{"model": "image VQ-VAE", "dataset": "regions of photos with short descriptions (Visual Genome)", "train_examples": 203450, "image_size": 32, "crop_scale_min": 0.5, "horizontal_flip": true, "color_jitter": 0.2, "bottleneck": "vq", "downsampling_factor": 8, "encoder_arch": "inception", "encoder_norm": "batchnorm", "encoder_activation": "relu", "encoder_depths": [2, 4, 4], "encoder_kernel_size": 3, "encoder_stem": "single", "encoder_widths": [160, 320, 640], "loss": "mse", "latent_channels": 32, "decoder_norm": "instancenorm", "decoder_activation": "relu", "decoder_widths": [32, 64, 128, 128], "decoder_blocks_per_level": 1, "decoder_block": "basic", "decoder_dropout": 0.1, "decoder_attention": true, "decoder_upsampling": "nearest_conv", "codebook_size": 1024, "init": "torch_default", "residual_init": "zero_last", "optimizer": "muon", "muon_scale": "match_rms_adamw", "learning_rate": 0.0034, "momentum": 0.85, "nesterov": true, "orthogonalizer": "newton_schulz_5", "adamw_lr_other_params": 0.0015, "max_steps": 5600, "batch_size": 128, "epochs": 3.5, "lr_schedule": "cosine", "final_lr_fraction": 0.01, "warmup_steps": 280, "weight_decay": 0.1, "adamw_weight_decay_other_params": 0}
Rows from block 7 of the encoder of a small image VQ-VAE, named by matrix and row number. Rows with one number belong to one channel. Each number is 128 + 32 x the weight over its row's rms, rounded and kept within 0 to 255. All counts start at 0.
Before each channel's rows are labels from the 100 images, of 14976, where the channel reaches its highest value: "peak at" is the part of the image that holds the peak. Only what is clearly more common there than usual is listed. The data: regions of photos with short descriptions (Visual Genome). In brackets: how many of the 100, against the usual share in percent.
# r30: branch 2 reduce pointwise conv (encoder.blocks.7.r3.0.weight, 160x640x1x1), inputs 0-106
# b30: branch 2 3x3 conv (encoder.blocks.7.b3.0.weight, 240x160x3x3, transposed, each kernel summed), outputs 0-119

peak at: middle left (73 vs 12.5)
r30.107 [192 101 117 108 134 108 148  28 158 138 119 100 136  67 168 154 104 108 106 121 103  64 229 189 147 140 100 158  89 170 112  69 100 167 110 146 115  57 111 126 201 110 137 113 148 141 135 150 131 167 111 178  45  51 114  58 182  95  60 168  97  94  84 136 182 107  70 210 206 161 170  99  39  80 190 133 141  79 174 150 196 164 121  36  59  99 194 151  61 103 121  99 102  98 172 210 111 103 119 122 149  58 186 155  76 128 101]
b30.107 [112 146 111 119  87 103  68 120 148  99 125 162 104  84 151 122 105 119  53  58 177 100  79 151 160 180 124  85 120 165 147 126  71  82  71 108 101  25  96  96 101  97 119 121 146 109 171 126 118 143 174 111 167  75 106 170  81 136 159 159 118 100  85  71 141  84 138 121 141 146  85 151  82 162  48 125  69  96  84 127  90 177  98 141 135 133 145 114 127  89 102 123 122 148 146  88  96 153 105  81  62 120 111 159 104 147 105 161 125 116 200  71 106 104 129 122 158 105 143 162]

peak at: middle left (49 vs 12.5); bottom left (36 vs 6.2)
r30.83 [ 68 149 125  39 108  74  88 109 165 141  96 155 155 144  93 152  65  70 129  88  86 198 116 103 142  92 159 191  35 138 170  98  96 146 131 104 106  81 143 146 122  88  79 143  96 145 112 124 131 151  91 100 146  91 116 134 135  71  99  84 102  66 110 107 200 116 108 162  84 107  47 191 130  89  79 120 154 140  61  35  74 151 121 100 137 195  69 180  68 100  97 180 174  70  83 146 139 134 140 132 123 126  99 131 108  59 140]
b30.83 [114  86 184 134  58 164 120 131 126  89 132 144 107 137 100 159  81 124  59  97 165 125 136 129 105 109 105 124 107 138 114  97 171  83 130 116  58 125 196 125 124 168 142 149 103 113 149  76 109 113  73 139 106 195 124 110 119  90 105  82 167  43 110 159 130  76 158  93 120  64 120  73  90 118 167  86 150 118 115 110 142 119 109 104 104 150 116 123 154 147 140  97 124 137  92 148 107 118  96 107 181 142 176 130  91 103  91  66  61 125 172 100  72 131 103 132 137 130 202 137]

peak at: bottom left (43 vs 6.2)
r30.70 [ 75 117 154 146  50 140 145 128 134  95 131 151  81  82 148 138 169 103 207  92  63 165 219  57 142  95 109 148 205 163 138 113  23 144  62 147 108 105  83 132  92 231  62 173 140 112 109 165 143  56 153  82   6 135 122 168 136  51  47 130 121 178 112 150 101 123 110 128  79  37 135 104 163 106 255 192 125  54 157  87 180 108  74 125  88 123  98 137 154 105 160 174  82 113  99 147  37 149 207 125  90 163 100 125  94 140 159]
b30.70 [ 83  58  98 153 144 108 124 114 114 154  98 122  72 119 124 134 133  99 122  92 150 125 117 140 101  77 133 123 155 128 100  95 119 105  96 151 105 185 160 140 118  78 131 128 156 141 134 111  96 121 148 176  89 159 104 179 102 135 135  79 116 109 197 151  97 136 164 100  97  77 123 124 205 113 110 122 211 139 115 130 105 114 104 186 100 139 113 115 170 135  87 108 174 110 108 118 121  77  88 111 181  69 170 148 128 119 115 130 137 153  65 106 103 168 118 152  65 104 147 110]

peak at: bottom right (34 vs 6.2)
r30.75 [101 132  70  77  52 127  74 137  93 129 137 184 101 220  97 118 136 165 135  93  72 137 135  84 150 126  41 172  88 190 155 192 154 123  68  97 194 143 164 114 146 140 138 173 128 105 112  91 141 142 176  96 152 103  98 138  85 121 155 118 155 149  29 110  80 169 118  56 135  89 164 108 111 117 159  96 167 182 194 196  80 150 136  68 113 117  75 161  65  90  86  93 109  72  71 131 201  79  41 128  80 184 149 134 160 165 143]
b30.75 [142 140 107  62 162 101 162 166 135 174 197 143  72  92 104 131 140 126 132 108 102 104 123 102 107 130 121 137 128  93 106 149  72 155 107 121 143 141 104 130 110 113 151 136 156 161 133  92  88 101 137  74 107 142 114 141  82 128 125  87 165 152 133 108 119 133 156  82 148 115 135  86 134 114 113  80 164  91  78 134 138  98  80  93  84 144  61 189 121 109 143 124 125  95 141 165 118 156 184 107 116 139  90 104  90 124 128 119 142 102 102 111 143 135 120  84 156 147  97 105]

peak at: bottom left (28 vs 6.2)
r30.109 [151 131 126 131  73 160 144 152 168 124 112 202 177 161 147  91 114 144 163 134 139 152 103 206 137 153 159 109  60 166 119 143  79 171  26 150 164  16  68  88 109  59 211 159 107  72 160  98 122 144  69 101 161 104 130 105 148  59 123  96  97 151 147 219 108 107 106 149 175 126 121 126 101 163 127 132 122 108 149 107 164 116 141 154  80 125 103 140 105 100 159  68 141 164 165  74 127 142 193 184 211 125 126 115 171 114  72]
b30.109 [189 160 100 136  86 160 190 160 135 154 122 131 127 148 109 111 134 149 135 105 110 145 115 118 154 110 115 125 116 199  87  58 160  91 139 140 173 182 134 132 177 106 133 158 128  78 171 111 150 157 108 132 124 108 192 116 123 111 127  67  97 165 180 151 128 124 133 118 166 136  93 110 183 124  85 138 186 119 167 128 131 152 146 136 178 189 106 168 118 178 124 110 195 102  91 114 132 132 121 118  91 132 152  86 209 126 175  98 103 217 174 172 171  76 159  69 162 121 159 153]

peak at: middle left (78 vs 12.5)
r30.134 [ 76  99 164 126 131 178  65 147 127 176 118 135 190  95 123 118 103  89 136  82  83  37  64  97  89  97 181 159 123 112  67 153  86 101 159 109 141  91 120 170 180 101  98 169 158 150 140  92 136 103 130  93  46 123 184  73 112  34 113 141  85 154 103  29  83 142 129  99 138 100  95 157 149  87 123 171 142 113  72  30 200 104 178  75 112  94 110 114 116 184 143 112 105  88 134 163  22 128  70 142 135 146  55 153 173 164 114]
b30.134 [176 129 143  83  65  52 104 145  68 116 103 145 162 131 124  92  93 121 116  79 117 127 144  99 163 147 100  80 150  87 116  44  90 142 120 123  88  83 127 113 164  72 130 119 154 150 137 145 168 164  96  92 144 103 169 145 129 127 144 118 131 112 138 111 137 163 214 141 126 136  84 106 126 122 161  80 136 111 133 149  84 182 152  97 109  97 101 167  74  62 108 122 111 180 156 125 144 126 139 125  95  87 151 160 143  91  47 153 136 104 121 194 130 156 125 138 184 108 179 107]

peak at: middle left (41 vs 12.5); bottom left (38 vs 6.2)
r30.71 [ 68 186  89 150 102 101 161 138 162 149  91 154 135  59 237  36 129  56 115 138  94 138 151 134 114 195  92 114 122 167 115 154 116  83  87 129  91 159  93 205  59  62 125 235 107 102 133 108 139  37 174 142 169  85 157  85 137 135 129 111 174 169 151 151 132 105  66 171 105 145  39  95 141 103 155 191 138 105 179 175 151  88 102 135  90 189  67 107  92 133 147 177 128 138  80 159 160 181 126 145  95 115  32 105  34 228  82]
b30.71 [101  79 112 124 150 143 123 126 137 111  38 149  65 133  98 111  61 150  94 117 103  63 138 134 100 162 100 123 130  90 125 116 141 107 160 186  83 169 158  98 175  94  88 125 153 114 138 100 104  86  97 108  82 127 106 172  76 122 144 131  99 120 115 102  89 150 101 105  96 136 116  66 140 124  41 131 201 121 110 151 128 158 168 126  76 127 110 102 119 142  48 107 102 104  86 103 157 140  93 132 136  72 159  97  81 109 105  46 117 130 133  91  57  91 110 135 118  98 134 149]

peak at: middle left (57 vs 12.5); bottom left (27 vs 6.2)
r30.37 [162 100  72 111  65 117  93 135  91 153 160 122 104  95 147 176  52 159 133 173 112 120 158  78 144  81 202  77 111 143  98 134  80  47 123 114 113 145  84 126 113  70 100  98 132 108 102 148  96  64 129 134 100 192 116  70 157  19  81  97  83 137  87 105  99  89 134 106  83 169  77 129 156 125 132 127 148  79 108 168  88  74  40 188  80 122  80 183 145 131  36  80 120 100 109 111  80 115  40 148 125 103 101 207  72 142 103]
b30.37 [166  98 161  80  91 116 142 113 172 149 129 107  99 131 125 120 138 138 135 104 192 128  66 156 118 112 126 101 153 100 132  95 158 121 114 108 138 101 155 112  90 116 177  75 110 114 130  83 162  77 127  98  59  76 121 105 118  57 147 194 136 139 111 145 121  78 130 140 158 116 123 118  88  75 126 128 158  71 101  84 138  79 136 120  98 197 135  97  85  69 110 140 128  78 111 145 132 148  47 146 135  72  96 171  73 102  80  74 105 125 102 143 131  78  98 164  74 138 146 134]

peak at: bottom centre (75 vs 12.5)
r30.132 [ 37 109 140 179  59  98 168 119 133 124  54 250 114 107 141 143 127 125 126 158 113 135 182 111 176 158 149 100 173 115 109  97 136  98  89 107  90 121 159 116  27 157 146  99 133 108 137 101  81 106 111 138 115 108 133 178 171 106  88 151 219 151 120 229  92 126 174 144 105 127 143  81 124 126  99 189 145 141 134  17  95  87 114  93 147 146 131 173 103  99  83  56  94 151 109 113 188 125  83 174 201 180 176 115 117 138 157]
b30.132 [102 134  95 121 141 180  94 112 157  73 146 116 122 104 127 125  93 112  98 174 132 125  92 119 137 127  92 123  65 167 124 160  87 162 140 144 121 127 157 140  80 116 137 118 111 150 106 158 114 158 104 143 123 106 136 109 121 129  70 183 105  91 155 181 111 141  67 135  95 149  91 163 142 121 129 167  92 124 134 151 144  90 151 177  94 161 115  78 114 169 138 129  91 138 119 192 113  87 100 112 105 148  90  62 107 129 110 137 104 123 114 126  66 120 108 173  38 139  91  98]

peak at: middle left (47 vs 12.5); bottom left (27 vs 6.2)
r30.78 [147  91 195 123 147  74 103 187 131 147 215 123 176 149  76  95 164 184 165 123 109 181 129  92 165 162  91 142  82 154 147 134 199 165 133 151 129 203 112 167 132 171 123 200 163 151 188 165 113  99 162  79  64  86 119 102 174 125 117 104 218 106 117 166 200 148 165 191 144 104 158 149 188 213 142  63 180  86 140 123  46 169 144 107 174 171 125 126  85 208 180 112 112  93 132 103  99 165 191 102 156  78 124 181 105 103   5]
b30.78 [125 193  94 105 174 113 175 113  92 143 124 163 143 158 116 112 120 114 123 102 126 107 123 113  78  97 146 138 145 118  92 102 126 107 184 184 157 223 105 120  70 139  87  95 156 126 189 167  84 120  82 147 136 108 133 124 145 146 111 178 104  64 127 171 132 126 122 149  70 128 112 113 217 130 130 120 145 177  79 193 157 102 150 104 128  78 107 101 134 117 131 170 152 141 112  99 149 135 114 113 124 101 136  86 177 161 125 157 151 113 113 146 155  84  81 111 103 103 157 153]

peak at: centre (52 vs 25)
r30.144 [140  60  93  92  69 154 190 107 180 131 179 136 166 129  43 150 184 168 196 114  66 240 138 146 108 123 101  54 136 131  86 145  73 145 224 128 124  87  79 113 170  83 165  75 148 129 136  54 135 132 116 112 182  85  97 166  64 156 142 111  74 188 123  58 168  82 148  95 122 126 130  58 124  84  93  92 107 187 132  82 185 146 125 119 102  72  57  37 121 182 101  74 150  98 226 166  83 194  53 136  58 138 148  72 164 150 108]
b30.144 [126 107 104 119  89  83  99 123 141 138 146 162 123 132 174 178 114 145  85  77 139 110  99 102  80 122 117 151  75 160 166 192 127 147 138 150  72 133 142 159 135 141  97 114  91 110 130 134 112 129 124  89 109 129  36 137 152 107 110 175 109  86 131 115 172 138 127  76 108  95 107 139  77 144 137 118  76  81 109 142  84 170 184 113 112  47  71  89 122 127 104 116 153 141 140  82 167 118  94 149  75 124 133 110 131 166  87 176  90  98 174 150  78 150  92 121 146 135  66 169]

peak at: bottom centre (64 vs 12.5)
r30.28 [134 124 154  61 117 141 184  66 160 143  55 135 115 149 169 130 133 166 132 146 159 118 211 155   0 116  98 153 108 122  99 127 105 157 166 112  17 125 123 149 180 155 103  87 123 204 167 182  89 133 129 127 160 218  52 123 121  82 130 160  73 167  88  88 109 145 190 138 172  73 208 117  63 153  62 138 101 183 135 117 175 150 102  72 185 153 173 114 203  77  71 117 136 176 152 120 164  85  17 118 144 167 160  30 177  87 102]
b30.28 [168 128 143 162 158 140  87 146 162  73 117 122  80 108 116 114 108 193 184 186 174 123 102 121 186 161  95  98  71  94 102 143 147 149 125  75 117  68 104 115 164 173 104 125  97 115  96 115 120 146  29 140 150 166 113  87 171  96  79 162 151 170  93 122 131 141  99 141 114 103 153 188 107 101 130 102 131 154 154 125 123 150 103 145 120 143 106 167 109 165 155 160  88 135  92 145 121 154 126  87 189  80 100 104 106 144 142 116 110 169 155 104 114 113 121 142 122  91 107  91]

peak at: middle left (56 vs 12.5); bottom left (29 vs 6.2)
r30.148 [ 75 180 165 143 117   0 110 135 139 146  22 153 135 153  79 153  75 101 117  67 152 124  29 162  15  95 157 163  85 133  89  84 140 103 176 158 122 133 164  97 122 122 111  66 141 115 126  91  99  71 114 140  98 140 134 125 156 165  68  94  95 120  73 106  92 178 149 163 149  67 138 169 111 135 143 166 136  83 109  57  58 112 143 114  99 139 102 111 113  91 124  98 111  79 113 136  94 142 174 125   0 147 155  42 172 188  47]
b30.148 [168  98 135  73 103  80 181 136 113 186 157 176 139 168 109 110 110 127  98 113 114 133 165 115 113 125 193 145 166 120 180 128 133 130 110  85 120 122 181 186 103 134 100 138 171 127 182  75 143 210 132  60  77 105 106 124 102 174 162 100 112  94 154 161 110 104 160  62 160 131  60 138 138 110 150 140 131  70 127 110 106 141 119 103 110 122 127  94 165 166 128 120 161 121 151 123 123 122  92 172 127 109 102 149 173 105 119 171 112 106 146 130 155 133 112 102 197  83 133 162]

peak at: centre (53 vs 25)
r30.65 [145 111 246 134 146 139 130   0 113 142 110  70 142  20 153  12  97 133  58  85 198  88  32 115  80 171 126 160 162  67 141  93 147 145 190 160 108 132 106 121 134  79 216 135 172 140 175  84 112 101  68 120 155  67 186 148 114  93 141 125  43 136 141 109 141 101 222  74 190 109  76 109 112 147 104 152 126 112 140 118  97 221  64  60 100 135 113  40 201  77 158  86 163 126 208  62 144  77 149 153  58 168 111 109 143  44 127]
b30.65 [154 124 158 192 102 139 121 138 131 135 154 127 175  66 112 136 171 144 159 152 143 124  83 120 134 141 154 150 162  83  98 162  93 185 131 127  98 119 125  82 100 176 149 176 160 125 134 151  87 142 132 174 130 140  73 152 157 124 193 117 120  93  44  55  78 136 111  97 148 134 118 139  78  65 138 136 185  35 159 128 198 151  69 143 156 112 141 166  95 137 182 183 102 148 110 177 156 153 113  91 122 116 103 132 140 101  97 123 130 100 148  81 122 113 172 128 133 131 137 111]

peak at: centre (67 vs 25)
r30.86 [ 79 154 113 168  85 145 108 145 119 178   0  94  96 130  81  93 154  91  67  98  27  93 114 141  72  95 134 133 136 176  81 184 119 107  58 110 140 129 151 165  82 108 112 182 160 150 153  26  99 145  67 182 175  14 189 194 147 174 125  76 107 118 161 142  81 107 133 137  96  20  92 114  85  96 103 159 134  84  85  88 143 175 177 138  97 142 171 161 108  98 131 165 119 154 124 194 166 143 152 115  14 103  83  10 127 141 164]
b30.86 [106 167  89  62  99 153 160  86 122 132 102 164  89 178 188 106 106 145 125 129  58 115 160 158  96 133 151 153 177 101 130 185 116 131 151 149 104 142 176 162  44 151  91 104 161 110 162 119 142  88 113  41 128  40  97 129  78 162 168 144 115  92 119 141  70 100 110 104  81 163  89 108 141 131 146 168 117 196 128 151 179  83 161  91 177 141 136 111 128 100 105 121 133 176 121 110 102  90 103  95 114  89 126  94 125 170  98 128 172 120  89 133 156 139 103 172 124 102 177 142]

peak at: middle left (51 vs 12.5)
r30.153 [123 139 146 114 136  94 100 161  85  85 140 126 203 177 119 215  29  83 174  93 121 149 169 177  76  87 108 174  86 143 160  89   0 167 133 144 209 126 163  57 141 136 131 173 162  59 160 119 117 142 113  73  48  90 114  57  88 113 190 127 169 131 194 158  82 143 161 115 194  74 145  37 188 193 133 140  78 114 173 158 126 116 127 127 137  86 154 132 136 162 144  72 115 101 126  93  18 119 130 139  81  49  94 167 192 206 134]
b30.153 [ 87 133  99 163 107 165 174 139  64 144 135 129 143  81 120 137 122 126 160 131  94 142 119 139 151  85 126 112  92 150  79 106 177 103 138 170 142 115 185 137 111  86  83 104 149 137  79 132 160  42  80 144 131 171 100  79 183 105 117 101 133 138 166 156 130 172 163 119  99 116 180 148 183 118  80  81 161 144 170 109  76 158 109 172 115 104  77 103  91 150 167  57 162  85  90 108 138 101  81 177 124 122 133 110 121 124 174  97 158 106  70  85 136 160 186  94 109 164 170 112]

peak at: bottom centre (31 vs 12.5)
r30.149 [140 100 132 147  70 139 142  91 177 105 128 148 136  65 115 135  73  81 127 131  53 174  30  99  95  55  73  61 149  92 165 160  56 191   0 140 188 154  79 169  64  63 182 167 132 124 175 214 137 114 144 225 183 106 171 107 104 111  82 100  73 125 136 205 166  71 100 106 111 101  35  94  54 140  14 178 129  65 182 109 179 109 100 159   8  73 168 191  79 148  87 110  63 155 132 213  95 125 118 127  47 141 119 131  60 131 122]
b30.149 [161 113 131  61  88  80  92  96 130 132  99 126  99 178  99 119 131 166 122  81 137 173 151 218  64 103 168  69 103 147 186  70 142 125  82 134  43 126 142  81 105 115 121 153 175  67 141 113  80 101 143 141 130 133 124 152  99 144 144  78  74  87 108 132  53  85  71  94 147  91 155  95 169 116  69 145 141 136 127  90  98 146 161 130  83 139 166 102  66  85 116 117 129  72 157 122  86 131 130  95 137 172 121 148  99 145 132 128  99 143 118 108  79 114 167 128 142 107 213 103]

peak at: top centre (31 vs 12.5)
r30.115 [202  48 117  77 116  71 137 163 111 120   0 181 130 124 117 175 165 139 134  99 111 186 162 162 150 215 136  57  58 139 119 199  68 134 193  61 147 126  89 163 216  93 148 148  89  65  96 112  95 100 150  87 133  13 141 126 116 191  84 140 211  90  97 108 163 131 146 145 161 105 155  73 124  69 140 171 133 113  96 162 133 165 160 103  71 107 160 169  56 158  80 114 123  93 174 131  83 173  76 147  76 160 101  13 101 178  76]
b30.115 [108 107 102  91  68 177 112 117 151 123  69 110 111 150 108 123 123 161 103 157  27 103 167 145 128 162 106 159 153  94  88 154  80  94 133 153 155 133 144 103 170 117  92 111 133  92 127  73 161  95 124  69 129  90 110 164 107 117 117 145  91 130 138 141 165 143 157 148  88 109 121  71 111 124 103 107 145 183 113 191 110 158 167 129 113 130 136 132 176 105  97 115 104 126 184 115 148 132 137 164 165 123 112 121 111 115 124 180 152  71 126 158  91 123 114  88 133 116 149 181]

peak at: bottom left (45 vs 6.2); middle left (44 vs 12.5)
r30.139 [157  91 122 142 101 123  94  48  95 108  78 168 148 172 163  61 179 122 124  95 209  32 153 128  36  99 129  88 103  89 125 100 136 158  77 102  92  51  62 134 141 111 135 144 101  62 111 139 180  48 122  81  88  72 136 161 164 136  99 190  73 110  65 104  88 110  73 169  95 131 120 111 136 114 173  84 118 105  71 155 149  99  47 131 122 152 115 129 126 126 156  92  91 149  35 169 111 125 111 193 131 130 148  55  97 142 105]
b30.139 [130  76  93 143  95  83 136 114 156 202 157 108  91 122 109 171 105 106 113 115 160 112 102 104 154  72 135 126 116  99 148  95 163 114  80 107  88 126 215  96  93 133 175 151  93  96  53 104 141 102 104 164  96 149 123 148 122  94 132 127 122 119 178 168 143 172 174 133 122  98 161  76 222 110  97  90 151 101 122 120 113 129  95  87 102 155 123  72 107  93 158 111 169  74 106 132 163 101  92  80 184  92 119 155 114  89  80 104  45 141  87 104 102 171 105 185  90 176 145 122]

peak at: centre (79 vs 25)
r30.155 [205  96 103 157 114 132  79 126 144 150 113 184 101 116  47 197 105 186  45 101  64  92 127 141 137  78  74 132 147 112  98 192   6  85   0 135 127  45 121 120  83 152 141 127  96 197 102 125 131 111  80  82  66 161 135 155  41 168  74  41 146 119 170 223  55  85  96 170 127 151 137 106 171 185  43  96 161  18 106  42  75 107 126 192 105 148  85  78 136  42 137 129 142  96  61 115 181 197 100 128 165 111   0 165  78 155 148]
b30.155 [166 204  86  51 104 105  94 182 130 113 157 137 129 145 134 161  99 117 104 100 107 150 125 105 160 157 110 141  97 221 145 137 111  39 110 139  96 128 168 109 136 123 139 119 114 113 183 116 129 111 170 104 157  67 140 103 128 116 113 137 106 153  61 103  82 147 136 152 108 197 112 106  90 159 176 111 127  65 122 146 134 106 145  83 159 112 129 101 155  53  58 107 115 110 164  81 147 142  95 149 132 144 137  92 211 115 149 124  98 162 132 162 100 163 131 150 142 126  98 120]

peak at: centre (51 vs 25)
r30.77 [223 161  29 172 143 131  93 164  95 146  90 134 146 123  72 161  86 161  69 218 116 240 234 116 140  84 132 116 124 147 155 119 137 102 114 175 102 137 181 107  19 160  55 145 185  84  78 238 115 170 115  81  70 119 117 101  79 153  85  86 240 128 110 157 168 131 103  95 166  94  63 184 167  82 141  46  72 118 149  90  46  94  89 103 195 124 117 218  97 161 187 111  64 118 103 125 106 115 111 133 124 107 189  51 158 114  83]
b30.77 [129 128 141 160 129 148 118 113 113 178 139 104 154  99  89 163 164 102 149 139  82 115 137 119 137 124 121 113  58 124 114  95 108 161 140 159 144 178 183 115 117 111 135 181 114 130  70 163 175 107 119  85  87 149 113 169  97 143 131 138 189 114 120 106 198 115 114 111 100 155 140 147 112  56 125  89 174 153 104  94 105  99 152 107 102 162  82  87 179 124 107 136 121 114 125 153 107  98 130 104 120 157  81 110 113 161 101 193 104 167 113 153 123 147 124 126 160 145 135 128]

peak at: centre (92 vs 25)
r30.62 [ 64 152 150  77 115 167 157 158 161 165 114 123 201  98 157  77  81  72 104 128 113  86 121 111 164 186 151 177 125 115 113 138 231  75  89 139 156 136  98  98 104  94  98 131 151 150 183  63 135 159  54 178  93 172  79 129 149 107 137  74   0 135 119 101 158 122  55 196  87 147   0  75 181  92 124  35  79  40  99  97 101 160 131  69 128 140 134 133 121  73 127 144 100 108  94  71 161  91 191 189  31  64  93  63 156  77 170]
b30.62 [ 92  59 123 124  58 206  70 161 185 139 132 155 105 113 141  96 127 142 138 129 165 126  90 149  66 114 132 100 135 170 133  93  96 121 173 145  58  73 135 124  91 126 109 109 132 110 143 125  62 107 130 142 138 114 112 118 109 120 125 147  78 135 106 152 114 154  98 142 140 146 104  32  52 158 111 109 101  99 114 175 118 152 171  81  97 113 155 186 101  95 143 108 118 130 146  73 149 175 130 136 150 103 169 134 161 127  95 120 125 132 118 164 141 167 189 153 117 125 128 145]