config.toml
image_size = 32
horizontal_flip = true
encoder_norm = "batchnorm"
decoder_norm = "instancenorm"
decoder_activation = "relu"
decoder_upsampling = "nearest_conv"
codebook_size = 1024
init = "torch_default"
residual_init = "zero_last"
optimizer = "muon"
momentum = 0.85
adamw_lr_other_params = 0.0015
max_steps = 5600
warmup_steps = 280
adamw_weight_decay_other_params = 0
Rows from block 5 of the encoder of a small image VQ-VAE, named by matrix and row number. Each number is 128 + 32 x the weight over its row's rms, rounded and kept within 0 to 255. All counts start at 0.
Before each channel's rows are labels from the 100 images, of 14976, where the channel reaches its highest value: "colour at peak" is the nearest of a few named colours to the mean colour under the peak. Only what is clearly more common there than usual is listed. The data: regions of photos with short descriptions (Visual Genome). In brackets: how many of the 100, against the usual share in percent.
# r30: branch 2 reduce pointwise conv (encoder.blocks.5.r3.0.weight, 80x320x1x1), inputs 256-319

colour at peak: brown (69 vs 32.5)
r30.14 [ 82 131  73 140 156 186 138 130 149 151 131  97 127 107 170 159 105 138 166 144  90  96 136 147 131  81 144 116 172 137 127 156 145 115 141 114 129 191 146 139  95 140 120 152 150 178 130 109 156 128 148 156 190 110 147 124 183 148 163 119 164 167 160 142]

colour at peak: black (98 vs 11.7)
r30.78 [ 96 110 179  94 156 160 136  72 156 131 130 134 179 138 146  95 100 104 154 143 182 151  98 114 146 100 178 151 158 121 164 111 126 127  95 204 101 126 153 140 120 111 150 101 110 148 119 117 129 173 120 131 166 168 125  92  97 103 125 131 135 163 156 137]

colour at peak: brown (61 vs 32.5)
r30.6 [136 197  36  90 129  94 111 170 132 121 109  84 128  56 135 121 121 118 177 114 135 166 142 111  93  99  63  97 127 169  96 141 162 146 135  87 160 123 161 143  93 138 108 102 164 123 116 107 114 121 147 145 113 126 122 208 146 106 163  93 123 155  86 135]

colour at peak: white (52 vs 5.4); pink (32 vs 9.5)
r30.61 [ 67 191  42 151 121 122  81 171 104 180  96  75 104 128 110 159 136 141 166 181 127  99 196  67 158 132 125 145 128 141 174 113 118  93 135 137 123 140  96  97 139 166 160 165 147 120 131 116 160 134 163 135 124 113  69 149 159 129 128 122 142  97 122 129]

colour at peak: black (98 vs 11.7)
r30.44 [110 221  71 124 118 157 149 162 137 217 129 108 109 128 126 135 188 128 158 140 154 111 173 113 105 102 147  94  94 116 142 131 158 102 152 150 128  84 124 113 129 152 127 138 126 128  92 118 128 138 166 110 128 121 168 113 127 148 104 110 139  87 146  92]

colour at peak: black (89 vs 11.7)
r30.55 [202 107 100  66 170 162 136  98 119 144 149 165 176 156 138 111  45 171 164 114 173 149  76 222 185 142 128 117 158 147  85 139 113 175 172 140 122 170 111 134 160 166 103 151 102 129 137 161 131 102 130 163 123 150 123 162 134 114 135 117 104 177 105 148]

colour at peak: black (99 vs 11.7)
r30.25 [192 152  41 140 117 134 108 156  55  83 107 137 159 160 127  65 102 110  64  66 116 141 106 145 171 132 125 134 151 126 117 174 185 168  79 148  95 153 162 143 128 148 127 128 157 130  99 116 141 164 137 112 128 128 125 184 137 119 125 101 180 123 139 176]

colour at peak: grey (76 vs 35.7)
r30.30 [173 129 113 121 152  86 135 161 106 108 153 165 101 129 141 117 167 140 154 140 141 100  81 158 123 120 122  95 110 111 124 166 154 111 116 107 117 119 124 110 158 122 191 149 157  82  94 124 138 140 147 152 124 136 121 152 186 144 138 123 127 127 138 105]

colour at peak: white (44 vs 5.4); pink (35 vs 9.5)
r30.64 [169  86 192 182 141  40  80 118 133 169 144 143 104 149 115  92 143  90 171  65 160 128 167 136 107  90 145 176 126 159 120 111 135 106 100 160 166 135 104 106 102 121 135 118 161 184 148 143 121 110 157  85 137 127 168 118 150 109 159 126 154 133 115 152]

colour at peak: orange (27 vs 1.4)
r30.73 [149 101 205 153 140 136 143 134 133 208  88 139 117 159 111 123 123 174 135 156 136  75 176 179 147  52 197 163 111 133 165 124 122 131 162 145 146 136 135 162 120 141 165 131  91 129 110 105 127 145 148 139 131 104 115 149 132 115 103 154 103 125 104 153]

colour at peak: blue (27 vs 0.8); cyan (27 vs 1)
r30.56 [ 97 141 158 149 159  92 116 123 109 139 125 113  80 108 207 105 242  88 155  84 128 116 211  60 119 126 123 136 125 144 123 121  72 123 149  99 139 137  99 132 113 146 144 131 123 185 141 148 162 162 102 103 143 181 143 115 153 106 182 138 156 124 114 112]

colour at peak: pink (27 vs 9.5)
r30.27 [148 163  77 174  99 119 119 120 135 126 153  82 131 183 179 106 122  86 130 137 138  88 162 148 107 157  92 106 109  98 136 100 136 123 118 112 133 160 138 112 162 116 136 142 175 114 105 121 127 102 137 124 124  66 159 108 134 154  67 124 122 138 145 122]

colour at peak: red (50 vs 0.7)
r30.34 [107 111 150 108 181 138  85 135  79 179  40 188 101 154  94  71 108 133 154 132 123 126 181 103 120 141  58 139 153  87 121 140 193 122  88 149 142 125 171 153 165 134 185 128 119 159  97 123 117 128 154 123 131 147 138 125 111 111 106 150 128  99 155  99]

colour at peak: pink (51 vs 9.5)
r30.75 [105 139 107 137 159 100 112 159 117 142  84 104 116  99 161  71 107 110 174 153 128 118  97  59 171  97 110 102 113 146 122 114 147 173 127 112  88 102 119 122 155 133 166 118 130 135 121 124 174 131 161 103  93 113  99 125 156 111 146 141 114 123 123 134]

colour at peak: white (60 vs 5.4)
r30.8 [176  50 167  69 129  80  95 122 122  73 165 164  73  48 102 154 102 179 109  89 139 128  89 159  97  99 105 141 110 133 118 155 123 105 134 122 167 132 131 103 121 130 132 130 132 107 145 144 146 108 125 132  96 147 150 131 156 123 178 156 137 109 103 128]

colour at peak: black (98 vs 11.7)
r30.51 [ 86 144  76 108 129  78  88 175  93 141  89 102 129 128 111  68  87 152 147 187 121 116 136 128 140 130 115  79 111 115 135 227 176  73 126 128 125  81 156 177 155 110 137 183  88 146 111 118 157 126 164 107 132 168 148 114  76 153 117 129 112 124 107 134]

colour at peak: blue (28 vs 0.8)
r30.5 [101 133 118 173 121  94  76 135 188 112 118  86 168 128 114 151 118 115 144   0 140 167 123 100 138  98 155 163 149 107 149 104 128 124 163 154 126 137 128  88 134 107 133 152  97 169 103  83 127 129  96 132 180 122 139 157 118 129 150  86 158 157 160 139]

colour at peak: black (91 vs 11.7)
r30.13 [ 88 137  83 164 133 154 143  89  90 192 134 112 141  80 126  91  87 102 158 177 129 163 207  96 104 130 134 109 106 134 162 116 127 154 123 100  93 166 105 144  96 154 101 114 147 117 112 128  81 137 173 101 106 131 145 108 169 129 129 111 120  70 115  86]

colour at peak: brown (91 vs 32.5)
r30.70 [ 99 134 123 144 123 123 100 117 133 124  96 158 115 151 120 125  51 107 164  95  83 138 141 129 114 143 156  66 134 113  91 108 107 127 137 111 107  60  97  94 147 117 138 167  79 129 121 139 130  92 119 118  99 131 159 114 162 115  90 114 156 155  98  93]